Weights of a small sound classifier: widths [384], 16100 steps.
Rows from block 3, named by matrix and row number. Rows with one number belong to one channel. Each number is 128 + 32 x the weight over its row's rms, rounded and kept within 0 to 255. All counts start at 0. After the name is the row's rms in percent of the matrix's.
# filt: filter width-5 conv, dilation 8 (model.blocks.3.filt.weight, 384x384x5), inputs 78-90, a 5 kernel for each
# gate: gate width-5 conv, dilation 8 (model.blocks.3.gate.weight, 384x384x5), inputs 78-90, a 5 kernel for each
filt.133 098 [102  93  92  84 117 115 127 122 114 114 127  99  83  56 102 104 125  99  89  92 139 130 153 156 139 157 136 177 170 158 148 168 185 199 140 154 162 128 129 110 135 176 193 153 136  76 116  92  80 105 154 176 169 219 158  89 135 172 147 130 132 139 166 118 145]
gate.133 097 [ 87 141  81 101 115 134 131 110 114  76  93 123  66  63  99 107 112  70  92 118 144 117 142 154 120 119 143 162 156 136 166 127 205 183 172 102 115 141 139 184 141 141 124 147 191 123 114  81 117 128 177 131 191 188 205 127 137 127 119 168 124 134 146 138 118]
filt.134 111 [197 137 133 140 136 132 138 133 117  97 172 132 163 125 113 154 106 140 112 115 113 139 124 121 117 142 147 133 127 125  60 107 101 128 132 117 136 114 133 144 111 121 129 126 113 129  85 172 116 110  61 103 114 126 147 106  90 139 103 148 109 145 123 131 118]
gate.134 103 [130 152  43  97 120 138 148 164 154 143 118 148 122 142 167 128 153 118 129 158 144 108 155 131 108 138 113 130 114  90 127 117 157 122 109 141 137 138 102 117 127 116 192 115 124 147 139 142 130 169 128 103 145 121 121 147 146 149  92 115 126 109 147 137 112]
filt.135 100 [103 176 102 121 157 116  98 187 139 109 100 155  83  96 109  94 162  80 107 131 134  86 191 145 121 154 111 173 143 159 143  85 142 147 124 161 140 151 121 131 138 153 149 159 150 108 169 102  98 114 154 106 119 116 122 122 161 192 145 135 157 100 217 151 137]
gate.135 099 [144 118 164 164 141 125 102 171  69 129  75 113 164 115 133  68 130 112 155 128 130  99 140  82 152 148  69 157  66 148 166 138 112 109 116 167 176 114 193 104  16 151  59 163 121  22 130 125 124 119 130 147  79 151 118  39 106 107  95  89 167 101 151 103 143]
filt.136 102 [120 146 166 126 137 115 113  83 172 134 103 123 119 103  98 102 141 203  47  96 134 133  63 181 170 146 167  63 210 188 146 111  92 139 133 138 125 180 130 122  93 114 194 104 154  76 121 177  69  97 155 130 144 123 135 105 155 213 167 160 138 115  70 198 169]
gate.136 102 [ 53 129 126 130 157 128 110 112 181 119  76 120 103  77 122  90 152 107  70 164 138 111 126 170 100 116  96 143 187 121 200 129 137 152 117 161 167 139 163 156 201 140 112 111 129 111 130  80  50 148 176 134 156 103 109 144 119 115 114 139 138 120 134 198 119]
filt.137 099 [ 90 104 113 130  31 134 138  97 103 153  97  91 108 136 111  86  78 118 130  73 151 140 125 100 156 150 168 140 117 135 184 180 161 124 176 109 133 129 130 101  92  79  72  87 107 108  44  79 101  96 161 149 175 131 161 101  64  63  80  80 150 159 113 102 164]
gate.137 102 [166 169 162 133 126 148 128 141 167 150 145 139 167 176 200 126 146 146 127 155 129 114 100 126 119 141 128 142  90  98  98 109  99 103 105 136 146 135  98  82  77 148  74  98  91 103 145 161 156 194  94 105 107  96  86 130 164 130 127 119 144 120 103 119 101]
filt.138 101 [132 137  78 123 130 114 132 106 117  99 163 127  53  95  91 154 103  93 133 137 117 147 158 124 107  97 163 187  91 124 102 125 186 145 147 115  86 157 151 145 186 123 160 199 154 194 102  51 130  91 147 141 188 164 173 193 134 141 154 117  88 125 151 108 102]
gate.138 100 [ 69 107 118  89 115 196  94  91 111  90  84 113 135  82  92  41 139 131 103 157 212 117  86 137 115 220 106  88 152 118 191 150 125 163 156 105 159 152 160 164  95 125 143 189 158  52 136 123  97 127 137 147 148 173 181 127  99 126 167 139 221 115  95 145  99]
filt.139 098 [159 158 129 126 145 155 189 133 128  89 178 206 174 121 122 147 136 187 165 164 139 159 108 124 104 157 155  91 128 125  75  72  90 138 130  87  60 123 155 143 115 100 184 206 183 136 139 222 180 167 109  57 123 148 171 150 140 189 166 165 139 149  83 108  84]
gate.139 102 [134 104 142 151 159 108 141 118 116 109  43  57 102 136 108  95  66 107 112 130 160 160 127 126 122 168 178 143 139 136 167 172 123 125 128 223 156 141 124 149 213 134 146 105 104 104  86 121 141 116 184 169 136 124 121 204 122  90  99  96 153 173 149 132 134]
filt.140 101 [ 55  91 134  84 102 118  86  72 158 147  59  79 107  88 102  90 101 148  68  67 133 107  80 183 160 115 111  95 166 184 206 181 120 151 135 159 178 169 118 107 138 126 145  79  97 104  95 131  70  71 185 171 129 122 125  92  68 102 104 129 142 119 109 195 171]
gate.140 102 [143 142 188 163 163 126 129 131 158 151 173 199 187 177 148 150 149 182 131 137 109  99  72 115 104 100  94  77 116 117  91  74  45  88  96 112 108 125 112 124  74  58  76  66 106 128 125 143 127 122  88  67  84  68  85  88  55  63  75 115  97 106  75 138 139]
filt.141 102 [133 128 112  78 146 115 170 109 146 115 160 189 154 119 155 122 125 168 109 152 116 159  80 128 110 112 136  78 126 109 116 103 135 165 110  99  70 109 129 123 121  56  90 106 130 121 127 156  91 140 110  76 136 153 118 112 116 107  94 131 117 148  82 146 116]
gate.141 101 [160 157 138 112 148 169 142 169 107 143 176 183 189 131 200 141 152 134 160 130 128 115 144 104 148 135 123 152  83 145  76  90  74 121  81  87  87  79 140  72  65  77  59 161 120 128 145 131 149 186  64  75  78 165 100  85  89  87  90 109 131 115 118  88 112]
filt.142 101 [131 181 101  63 123 113 104 127 148 155 126 132 141 127 199 117 166 123 103 155 122  93 129 155 144 104 101 113 136 119 125  94 136 161  96 152 149 110 135  47  98 116 100  73  99 117 109 130  87 159 143 119 139 155  90 111 145 141  78  93 121 107 142 153 125]
gate.142 099 [112 158 126 193 149 100 118 131  63 140  75 104 111 144 126 111  99 128 197 123 112 107 108  62 141 118 131  80  60 142 156 132 146  79 129 185 173 151 145 118 138  92 139 141 153  89 100 144 162 130 181 118 145 118 116 106 103 147 135 192 141 147 133  48 138]
filt.143 101 [126 154 159 149 227  59 114 118 141 110 115 133 159 131 151 170 143 162 130 190  62 128 118 148  95  78 151 114 139 128 147 116 107 101  68 166 120 126  98 155 180 161 178 128 115 158 152 197 135 126 184 129  99  92  78 163 175 172 169 133  60 113 107 131 103]
gate.143 101 [124 202 164 141 185 127 128 131 141 119  82 162 153 146 158 107 166 174 117 160 127  97  86 145 106 149 105  84 161 102 137  75  91 106  81 174 146 130 108 124 109  90 111 107 129  78 147 162 102 152 120  71 111 120  87  93 100 121  79 121 150 108  82 140 106]
filt.144 101 [142  99 154 184 118 128 137 138 101  96 115 113 159 142 125 139  95 155 155 148 139 131 123  98  65 134 144 148 119  53 132 153  89 101 130 133 150 128 157 189 110  73  93 131 146 125  73 145 134 135 129 134  91 122 165 135  82 121 154 137 131 154 136  90  99]
gate.144 100 [162 101  99 127  75 137 145 142  97 182 155  98  86 108  69 163  86  72 130  40 121 163 164 118 197 112 154 159 128 198  98 171 161 137 182 106 129 140 140 122 144 138 168 133  68 181  99  94 125  51  85 152 153 149 114 135 131 136 130  72 111 154 186 125 210]
filt.145 095 [137 138 112 104 104 153 129 129 131 143 142 125 112  66  76 123 151  94  77  62 142 107 132 124 174 153 104 135 155 203 115 122 135 161 179  60 137 105 169 140  68 170  85  87 214 107 148 101  43  90  83 117 127 178 165  65 138 105 118 141 144 108 125 157 177]
gate.145 100 [ 98 140 132 106 167 226 127 157 107  98 120 135 149 170 167  54 143 127 175 167 224 121 144  96  80 201 116 153  69 106 161 110 115 108  80  81  96 123  99 125 103 140  97 123 140  95 143 105 171 167 118 120  98 131 121 156 121  98 124 137 214 112 145  72  69]
filt.146 100 [117  99 202 165 132 123  92  60  81 119 129  66 122 110 128 133  79 162 130 138 130 115  65  90 134 120 136 119 104 146 118 201 105 118 136 127 194 191 204 145  98 146 136 170 186 113  43 113 120 168 128 194 145 138 147 111 100  92 138 200 115 137  84 114 122]
gate.146 101 [176 157 138 134 151 120 148 150 162 156 107 152 176 167 193 110 129 166 133 133 113 128 123 126 136 140 151 107 100 125  99  99  96  97  82 173 140  97 123  78  88 112 132 127 129  89 118 176 172 185  98  96  98 101  85  93 148 134 133 124 139 132 109 124 113]
filt.147 098 [ 90 124  92  90  99 122 163 123 100 115  84 130  82  82  72 115 127  84 105  80 147 166 166 123 116 131 179 137 123 130 165 135 168 166 161 131  79 127 170 186 202  99 149 162  98 158 130 125 123  83 184 134 156 190 177 187 159 163 192  93 135 153 136 124 151]
gate.147 097 [118 175  96 140 133 109  75  56 130 172 125 151 116 122 132 155 164 176 110  89 102  83  54 132 176  89  78  18 142 176 118  92 144 113 133 123 141 175 112  73 150  95 183 114  91 150 134 148 101  92 127 100 185 112  92 131  76  89 100  87 104  84  68 137 184]
filt.148 100 [122 153 115 142 194 117 109 136 143 163 148 176 127 151 176 166 174 110 137 155  94  89 141 142 127  79  93 114 127 135 135 100 150 114  69 154 129 105 102 105 178 162 141  80  98 188 192 139 114 142 137 129 125  72  56 176 153 126  95 119  83 103 123 144 141]
gate.148 102 [107 177 119 129 121 180 149 146 141 104 110 132 164 139 130  41 134 151 112 131 184 132 124 123  95 191 140  95 129  95 132  93 129 140 144 130 130 111 119 132 112 110 120  77 105  76 115 175 104 114 104  54 102 125 178  94  87 137  62 123 197 147 126 131  96]
filt.149 098 [ 97 112 125 105 106 102 144  76 163 137 140 116  70  84 111 150  88 152  93 119  92 150  80 137 134  82 174  99 135 115 153 162 158 167 151 125 134 197 181 103 187  86 161 149 110 158  92 129 102 113 173 124 171 128 129 137  90 157 131  92  97 161 109 166 128]
gate.149 098 [184 110 110 121 125  88  98 113 109 115 160 116 125 132 137 195 132 130 118 142  98  97  96 102  91  94  81  96  95  92  86 145 138 135 130 112 163 145 152 150 124 170 132 155 139 177 158 129 127 150 114 155 169 143 135 150 153 120 128  99  57  95 110 102 105]
filt.150 097 [125 147 189 149 147 133 109 104 204 158 105 133 171 175 170 120 140 185 132 182 124 103  74 154 120 118 113  97 143  97 122 110  73  75  79 117 146 121  78  71 143  87 145 117 153 122  93 165 153 209 111 132 107  54  86 121  39 102 148 187 145 119  74 171  92]
gate.150 097 [121 156 149 138 104 172 163 183 154 184 178 190 179 152 133 112 151 125 119 108 138 118 155 139 169 124 137 172 134 138  89  74 102 122 119  72  71  79 107  96  32  71  44 112 137 112 142 119 122 165  78  74  53  87  99  64  91 108 141 158 136 109 153 141 161]
filt.151 097 [128  69 130  85 111 157 157 139 145 153 160  86 151 107 164 160  81 119 102 122 125 163 160 159 147 138 125 162 164 119 118 172 120 158 134  93 140 106 126  82 147 153 175 228  92 189 106 184 150 156 128 158 141 159 124 198 135 226 210 139 110 159 143 155 130]
gate.151 103 [134 134 114 128 104 214 205 157 219 162 193 192 179 168 136 125 124 141 115 115 162 161 138 167 141 154 142 123 190 133  81  84  96 111 127  77  90  87  83 117 111  73  95  39  76 149 144 148 120 135  54  64  97  68 132 136  86  79  99 119 163 152 113 156 146]
filt.152 102 [118 178 179 102 114 142 151 141 160 148 146 193 168 105 107 118 171 159  78 108 138 150 144 181 152 123 120 121 171 173 109  52  65 140 136 118 102  92 103 100 145 181 146 137 101 149 208 143 124 124 118  59  89 141 130 138 169 111 168  60 141 131 129 169 154]
gate.152 097 [168 142 130 143 159 118 114 156  66  66 183 140 136 107 120 197 147 102 127 143  82  81 139  96 103  85  64 156 120 120  82 126 131 138 110 111 113  99 154 130  79  70  61 124 120 155 125 109 102 130  73 120 116 139 144  71  47  62  62  96  85  99 169 124  87]
filt.153 102 [128 152 134 157 124 150  70 192 147 177 101 112 132 135 137  81 151 100 102  90 165  73 183 157 200 178  93 169 159 210 137 126 123  98 123 167 207 118 118  98 103 164  92 140 165  66 144 122 120 118 125 138  63  85  87  94 127 106 159 192 178  92 184 154 173]
gate.153 098 [ 91 104 119 128  96 145 153  60  62  99 119 151 128 130 108 125 129 148 145 137 156 149  70  77  76 128 129  48  68  44 157 121 134 134 146 138  94 136 128 170 160  85  98  98 151 138 146 155 114 131 126 106 162 167 146 158  92  93  75 123 147 130  60  61  99]
filt.154 097 [165  99 151 154 123 117  82  85  99 129 146  92 143 145 107 167 125 151 157  88 103  91 110 106 146 133  78  99 104 183  85 160 110  90 143 123 154 119 147 160  85 151 129 124  32 135 130 121 130   7 109 154 136 116 109  69 110 114 145  27 116 105  96 116 190]
gate.154 102 [111 132 192 126 129 104 109 123 163 172 141 161 193 137 173 141 134 192  99 108  95 107  85 177 159  89 112  82 149 148 153 110  60 114  98 141 137 128 102  97 115  65 138 115 127 132 122 188 115 145 179 127 102 108  96  96  63 142 137 130 104 121  73 176 151]
filt.155 095 [ 90 143 149 149 129 214 119 186 198 226  92 164 155 160 175  48 143 119 146 125 197 125 159 147 178 173 143 142 112 149 165 139 105 104 110 113  71  97  56  67 141  88  99 126  99 101 155 137 152 153 125 111  60  34  44 114 108 118 131 103 191 122 157 135 199]
gate.155 096 [ 78  51 120  92 129 168 187 132 143 128  77 100 161 117 103  76  78 145  98 101 155 185 135 160 150 153 165 115 150 189 186 179 102 166 144 150 112  89 127 151 148 112 135 118 137 108  93 173 101  93 173 136 113 155 130 138 147 148 108 112 168 198 108 156 175]
filt.156 101 [131 147 133  96 108 127 135 101 197 161 146 156 181 140 113 133 119 182  75  88 123 134  97 183 163 123 133  66 187 154 125 126  95 158 155  98 107 126  95 113  93  93 139  70 148 121 119 196  69 128 125 106 150 123 114 141  97 151 124 174 118 135  64 192 156]
gate.156 105 [102 140 162 133 198 138 128 142 139 138 140 142 178 150 161 120 132 170 143 155 139 119 118 137 133 128 116 128 115 168 134 113  87  99  67 112 121  86 124  95 131  79  89 103  70 143 123 143 143 127 120 117  97 105  76 136  80 114  97 103 134 120 112 123 108]
filt.157 101 [129 101 140 135  75  84 124 129 122 142  96  84  87 105 102 118  56 115 119  59  76 148 133 122 164  90 139 170 129 162 155 184 142 150 202 189 169 181 135 126  99  80 127  92 115 108  52  71 110  82 133 118 131 126 155  90  65 125 121  88 109 175 152 130 168]
gate.157 100 [140 155 134  91 101 148  98  55 121 131 133 154 138 122 119 108 154 187  98 127 147  95  16 124 130 134  88   8 108 110 112 111 125 162 132 152 156 205 146 137 125 155 140 114 159 132 183 183 128 179  96 129 151 149 146 129 158 120  57 169 157  95  39 135 115]