python train.py --n_mels=40 --spec_augment=true --win_length=400 --targets=["voice"] --kernel_size=5 --beta1=0.9
Rows from block 6, named by matrix and row number. Rows with one number belong to one channel. Each number is 128 + 32 x the weight over the matrix's rms, rounded and kept within 0 to 255. All counts start at 0.
# filt: filter width-5 conv, dilation 2 (model.blocks.6.filt.weight, 384x384x5), inputs 64-79, a 5 kernel for each
# gate: gate width-5 conv, dilation 2 (model.blocks.6.gate.weight, 384x384x5), inputs 64-79, a 5 kernel for each
# out: residual pointwise conv (model.blocks.6.out.weight, 384x384x1, transposed), outputs 308-383
filt.145 [139 139 123 136 149 103 101  85 122 152 147 171 184 137 104 118 144 165 142 147 107  86  63 125 139 112 111 122 154 142  82  47  52 114 149 148 149 123 107  96 108  86  55 108 124 132 149 149 124 131 153 166 115 132  98 113 101  86 110 123 118 133 161 148 125 102  75  61 128 149 150 189 200 150 115  87  59  90 125 153]
gate.145 [134 120 105 115 119 121  85  61  89  81 158 172 163 143 174 126 135 167 163 156 124  97  78 101  97 110 124 145 152 146 110  91  92 114 106 124 167 187 185 178 123  97  82 111  99 165 166 178 143 151 150 165 165 118 141 130 106 100 116 119 131 137 172 169 158 102  80  62 109  70 128 170 174 142 154 134 100 112 125 115]
out.145 [ 69 136 143 100 140 136 136 142 152 142 152 135 149 121 104 147 163 141 143 114 160 128  93 119 140 160  94  90 133  85 136 107 129 138  91 132 155  97  91 104  81  96  93 161  79 130  73 149 135 138 106 153  84 145 108 123 170 166 169 146 127 150 135 128 121 139 106  83 126  84 160 128 144 121 119 141]
filt.146 [ 72  72  92 141 146 122 108 112 124 127 108 138 127 140 130 184 192 185 166 112 122 105  93 111 132 172 173 178 137 104 158 128 124 137 138  92  70  47  40  59 138 109 109 124 143 118 133 138 162 141  91  80  53  66 104 120 107 114 100 132 171 179 181 146 114 124 120 122 118 139 110 137 144 138 131 172 154 147 129 130]
gate.146 [ 72  69 103 132 135 104  79 129 135 112 116 105  77  88 104 146 133 111  75  86 109 108 152 167 152 196 179 155 142 137 114 125 166 152 130 149 183 160 138 170 116 130 164 166 147  99  92  81  68  90  71  91  89 114 116  88  86 131 144 118 170 160 125  78  98 119 125 165 184 152 145 134  95 112 130 113 117 137 133 106]
out.146 [138 153  99 124  96 138 136 157 133 136 143 123 112 142 103 120 171 129 134 124 121 165 108 115 112 187 103 137 161  98 165 142 125 116 114 188 156 117 124  98 113 127 127 136 110 164 130 141 128 137 125 179 122 126 130 132 142 134 112 133 145 170 111 147 183 126 106 130 146 124 113 130 147 109 195 121]
filt.147 [131 132 142 165 166 104 122 111  97 115 133 129 148 175 146 117 111  98  75  92 123 141 131 118 130 136 118 124  97  82 107 142 115  84  97 196 157 171 179 194 108 123 124 111 125 143 146 148 169 148 158 147 140 157 184 101 118 125 115 128 135 134 104  95 101 115 132 127 120 120 154 141 152 169 136  96  98  74  59  78]
gate.147 [ 88  66  92 118 136 103 100  62  90 103 128 105 143 134 141 165 159 170 164 128 110 112  68  95 106 155 196 188 160 113 119 125  89 103  99 115 101  86  74 110 108 110  62  82 110 120 105 121 140 154 111  81  83  73 120  95  72  35  67  88 160 160 177 178 135 110 115  83 103 120 136 157 186 169 168 134 126 106 102  98]
out.147 [105 126 122 125 119 120 146 117  96 114 112  97 117 166 115 141 114 109 141 136 140 137 111 120 114  60 128 121 123 151 134 129 159 135 119  56 120 134 110 120 120 132 127 123 126 136 119 122 174 123  98  83 143 100 131 106 135 135 133 107 135 147 108 117  34 130 116 110 141 128 120 128 137  99  75 106]
filt.148 [118 137 106  78  59 115 156 119 100  74 117  92  85 101 107 118  81 117 154 183 135 180 163 103  93 135 106 157 159 167 123 155 134 114  99 159 162 167 171 184 138 197 142  99  88  91  75  56  92 103 133 146 130 135 134 117 186 124 105  93 125  70 115 160 191 132 199 166 107  90 138  91 133 142 146 102 122 127 106 100]
gate.148 [127 107  77  51  78  98 110  77  98 128 127 135 172 144 119 136 148 202 225 183 112 105  71  87 125 130 123 147 171 152 114 126 103 116 136 111 122 139 100  99 120 120  97  96 133 143 152 151 135 118 103 115 128  83 114  89 111  95 100 130 125 143 211 235 186 115 116  74  98 129 150 141 147 135 117 114 105 117 143 164]
out.148 [152 137 117 169 131 137  90  60  87 111 129 127  95 131 146 115 130 116 119 105 134 103 160 153 113  25 213 213  90 135  94 153 143  95 147  15 111 166 225 132 220 150 148  99 152 112 138 118 140  74 154  43 159 114 163 121 113 125 116 142 116  65 160 144  29 125 159 149 151 228 112 111 137 123  48 124]
filt.149 [135 156 180 179 159 172 144 129 151 170 125 149 189 144 126 133 105 104 109 110 141 140 108 140 150 109  87  64  74  87 150 129  84 116 144 150 157 156 108 150 134 138 118 138 146 126 131 179 157 136 171 163 185 149 202 141 145 130 140 153 126 110 116  97 103 137 134  98 121 137 116 136 156 142 128 148 113  73 115 137]
gate.149 [128 124 120 119 100  99 129 165 162 140 206 176 130 119 140 159 146 126 139 161  95 117 139 143 124 115 107 135 143 163  85 112 152 161 145 130 153  89  71  75  87 114 140 145 120 197 156 126 118 119 157 195 136 130 128 107 130 156 147 139 148 150 138 137 146  73 111 135 139 131 166 129  99 107 109 115 130 180 182 172]
out.149 [144 139 146 138 131 126 144 136 127 102 125 112 109 108 127 130 120 110 114 120 117 125 118 122 145 111 107 105 136 118 118 125 135  94 151  96 125 137  67 111 102 139 132 101 147 121 118 103 168 141 130  99 128 150 125 110 107 124 109 148 150 119 131 101 114 106 112 142 128  85 141 135  96 137 112 112]
filt.150 [ 88 109 164 173 170  96 137 190 159 145 141 123 123 134 130 173 124  86  98 107  97 127 162 145 133 135 102  70  80  78 104 136 145 126 138 194 199 167 144 175 104 142 167 131 126 141 119 155 163 155 184 211 195 172 175 113 164 194 161 150 167 123  83 102 104  97 118 136 127 128 129 102  78 115 128 104 154 154 119 113]
gate.150 [114 101 103 127 125 163 152 154 165 152  92  77  97  88  95 119 140 154 111 108 170 139 141 172 159 149 141 156 132 120 169 164 171 169 161  93  93  83 131 146 149 138 139 174 155  95  97 102  98  98 113 105  97 132 145 150 156 163 181 145 123 145 150 110 122 155 160 138 174 158  96  88  87  91 114 166 179 195 156 139]
out.150 [121 138 122 117 133 173 120 147 169 147 134 143 144 129 124 119 120 140 128 144 140 130 138 122 127 105 141 122 154 125 136 117 113 129 104 113 143 110 128 135 149  86 120 147  87 134 126 136 114 143 126 127 119 123 124 118 133 156 105 117 121 137 145 169 130 146 138 129 113 138 116 152 122 119 118 170]
filt.151 [ 80 111 147 145 159 131 144 171 167 161  89  73  76  86  95 150 152 127 116  90 135 160 173 170 188 149 151 118 114  99 156 166 189 179 171  63  73  97  91  90 156 166 172 171 179 100  73  83 103 115  95 102 138 134 139 131 137 158 165 171 149 126 102 102  84 158 183 181 181 193 106 106  97 101  90 168 155 160 147 158]
gate.151 [122 132 111 131 135  83 107 124 150 124 169 157 133 111 133 175 163 176 154 157  42  46  80 101  75 139 132 130 106 122  62  79  93 133 100 110 112 106 124 125  60  81 104 115 103 156 147 129 140 145 125 150 126 158 146  90 116 122 146 124 170 157 167 146 158  54  58  83 115  93 187 165 147 112 141  99 107 136 162 132]
out.151 [132 142 108 168  97 153 167 193 166 147  89 128 114 188 115  85 107 201 157 163 123 167  67 114  89 215 123 117 182 160 207 134 135 142 119 214 178  72 104 162  99 140  83 154  93 180 136 179  96 161 131 218 108  92 163 113 167  94  72 116 182 170  84 140 231 110  73 137 104 124  89 152 136 113 215 141]
filt.152 [ 83  85  83  95  92  37  82 115 127 121 188 135 129 124 122 178 153 143 146 151  43 107 129 114 107 125 155 200 184 153  76 105 151 138 135 183 125 152 121 144  61 108 132 118 110 148 116  88 101 136 129  95 100 118 123  60  87 120 128 129 193 150 147 152 162  64 122 142 132 118 181 164 111 122 121  80  92 132 152 127]
gate.152 [158 134 108  92  89 137 145 138 106 103 131 100  77 101  86 113 118 147 163 150 122 141 143 112 117 112 128 163 171 185 125 160 159 129 131  76  98  91 100  76 138 132 141 107 119 156 142 111  96  98  96 100  65  65  56 123 120 115  92  96 108 124 141 151 143 139 146 151 125 132 163 128 118 136 130 118 147 192 166 150]
out.152 [166  78 153 139 147 123 114 137 104 113 101 119 105 123 155  90  99 114 106 138  96 151 129 142 111 189 159 169 147 139 134 164 137 131 124 190 141 138 182 109 171 155 180 104 156 131 162 124 144 142 140 193 158 136 154  95 130  98 106 115 195 140 119 111 211  94 111 152 135 166 140 132 120 144 194 117]
filt.153 [135 147 128 137 168 110 100  87 143 156 162 162 164 120 112 146 153 135 122 107  99  92  90 135 150  96 105 111 101  78  87  83  61 117 128 136 118 142  97 113  96  86  91 135 152 179 168 174 132 151 165 161 142 124 145 112  96  91 140 162 143 143 138 104  89  89  88 100 129 150 166 153 180 134 110  94  82  58 129 135]
gate.153 [148 134 127 117 128 142 138 118 127 152  93 102 109  70  87  60  81  95  74  85 181 168 154 166 168 148 146 141 134 134 156 146 136 159 166 188 197 184 210 153 167 158 151 170 168 110  99 101  69  86 134 130 109 136 128 166 137 119 142 143  89 115 121 106 108 166 166 153 170 185 119 112 119  96  85 137 128 138 138 163]
out.153 [ 95 134 131 129 137  90 143 114 106 147 115 125 112 123  86 155 116 118 159 115 131 165 179 106 135 110 100  99 104 156 144 139 141 125 139  82 129 127  82 130 101 150 114 115 157 131 110  97 127 129 115  75 132 107 136 174 130 160 146 126 164 132 103 137  87 148 136  90 165  93 127 110 159 122  81  90]
filt.154 [ 96  89 113 135 125 141 130 107 111 127  54  40  99 116 109 115 123 149 132 120 151 162 141 120 145 130 164 145 102 110 188 189 151 144 160 142 144 130 191 160 160 173 133 137 146  91  70  87 127 118 107 113 117 176 156 138 126 125 138 149 126 135 134 133 110 162 161 143 118 146  73  79  93 105 100 182 200 177 137 139]
gate.154 [115 113 130 136 135 147 154 149 153 179 151 143 145 120 102 164 154 147 144 123 111 107 119 145 166 138 142 132 137 131 129 128 132 161 194  71  73  78  95  82 122 119 131 133 163 138 127 136  99  83 121 122 134 132 146 119 123 125 134 151 129 134 136 123 123 109 111 120 149 168 117 124 127 108  59 192 203 201 219 255]
out.154 [175 108 100 174 148 111  85 149 117 114 119 102  78 148 134  98 131  77  95 117  94 132 108 109  52 219 145 163 166 107 150 169 174  95 129 218 168 159 167 128 159 175 165  96 140 157 150 134 150 144 116 213 126 110 184  77 125 110  75  98 163 167  97 115 224 111  96 143 155 155 153  97 122 157 205  85]
filt.155 [117 117 105  96  80 105  72  84  89 110 139 146 171 186 148 133 130 132 154 170  99  89  99  94  98 135 122 138 147 155 117  84  78  72 111 133 180 147 164 122  97  81  85  88  93 143 159 153 150 137 117 141 144 154 104 109  98 101  95  96 141 136 153 164 175  99  85  86  75  86 141 185 161 170 133 107  87  95  79 126]
gate.155 [150 139 113 127 162 168 163 171 173 156  71 119  81  77  99  96 121 122 113  97 171 136 149 162 153 117 131 140 150 125 184 160 195 185 142 145  99 129 145 129 173 152 159 159 149 103 138  98  86 107 138 112 145 146 130 174 160 161 160 140 100 125 140 124 106 174 157 154 164 150  84 105  73  90 120 169 160 198 177 125]
out.155 [143 142 143 128 141 131 127 126 137 113 121 129 107 106 137 108 138 124 110 128 112 109 120 127 132 119 103 134 106 108  92 147 147 100 149 136 117 149 112 129 120 167 158 128 152 124 140 131 150 129 130 133 137 145 124 113 130 126 129 140 120 129 132 103 124 110 128 118 156 128 132 124 125 141 146 129]
filt.156 [ 99 114 121 144 145 108  97  82  91  97 100 117 105 128 127 128 127  96 109 101 130 145 141 139 141 186 178 166 140 133 130 134 135 120 117 103 109 175 177 195 121 115 145 128 134  99 134 109 132 137  58  63 101 110 131  94  84  89 110 130 130 124 101 104 106 139 150 152 142 130 135 143 154 153 141 123 106  88  79  91]
gate.156 [123 148 139 144 142 109 119  87 102 107 139 137 150 153 142 136 112 126 140 144  99 110  87  94 110 131 128 132 125 132  82  79  41  51  89 106  93 112 105  94  92  94  65  61  80 135 129 130 148 151 139 137 130 115 119 101 109  97  87  99 127 102 102 106 129  93 115 113  95 108 161 182 222 200 182  76  81  59  88 117]
out.156 [131 118 102 160 121  58 127 121 100 125 137 116 131 148 106 160 120 123 138 105 146 162 131 124 116 105  94 120 107 134 135 141 174  88 142 120 146 144 116 116 115 155 148  90 141 146 118  98 183 133  87 111 135 106 143 136 120 117 183 115 108 153 109 118 138 133 122 125 163 114 148 103 131 126 133  72]
filt.157 [122 144 149 147 153 151 186 140 113 116  94  91 121 165 190 123 108 121 115 133 143 154 133  92 112 130 136 121 116 111 162 177 145  74  95 121 101 155 171 174 147 166 143 107 106 101 112 137 156 188 138 143 156 154 180 168 177 149 124 129 116 109 117 123 126 148 146 130 100  99  96  71 126 170 154 153 184 116  63  79]
gate.157 [141 139 136 138 153 174 190 183 166 173 120 109  92 114  99 104 117  96 101 100 154 153 173 158 167 118 127 110 101 103 154 170 180 162 171  91  69 101  93 126 156 167 166 160 172 122 119 114 125 125 138 146 143 129 129 169 180 185 172 166  91 104  88 101  80 154 158 167 148 168  81  63  56  89  88 164 183 161 155 157]
out.157 [129 123 132 113 102 111 147 125 105 158 100 132 125 100 111 109 129 171 119 126 119 132 127 156 140 137 101 130 115 173 119 134 126  98 122 162 150 109 120 139 121 137 125  98 112  94 114 145 112 125 108 132 123 125 132 157 142 138 123 140 154 111 136 152 152 121 129 111 134 131 111 137 144 118 160 118]
filt.158 [137 108 145 132 118 126 128 187 134 120 109  87  79 117 131 103  92  55 102 118 147 168 233 155 138 148 131 116 107 126 128 146 171 131 119 136 149 143 154 161 149 154 219 146 138  86  66  73 102 101 147 154 139 179 162 138 141 195 156 141  96  80  50  98 110 141 155 206 142 127 127 114  75 130 137 135 130 150 133 118]
gate.158 [126 113  91  88 108 147 111 128 126 158  70 111 126 103  84 125 133 156 166 142 155 120 115 135 154 165 180 181 165 148 167 152 141 155 187 117 119 109 129 157 158 117 111 134 171  93 105 120 104  75 106  85  83 111 150 135  95  97 128 155 126 148 163 154 132 169 135 139 142 167 114 133 136 118  77 155 121 137 164 193]
out.158 [149 159 117 126 101 127  93 138 148 123 130 129 109 139 110 127 124 112 139 101 134 132 142 121 114 107 171 159 126 107 122 136 137 149 126  90 122 131 170 127 172 130 142 113 118 140 128 133 131 133 132 117 133 106 138 102 102 148 112 114 128 123 108 120  90 145 120 108 144 183 121 134 151 114 109 125]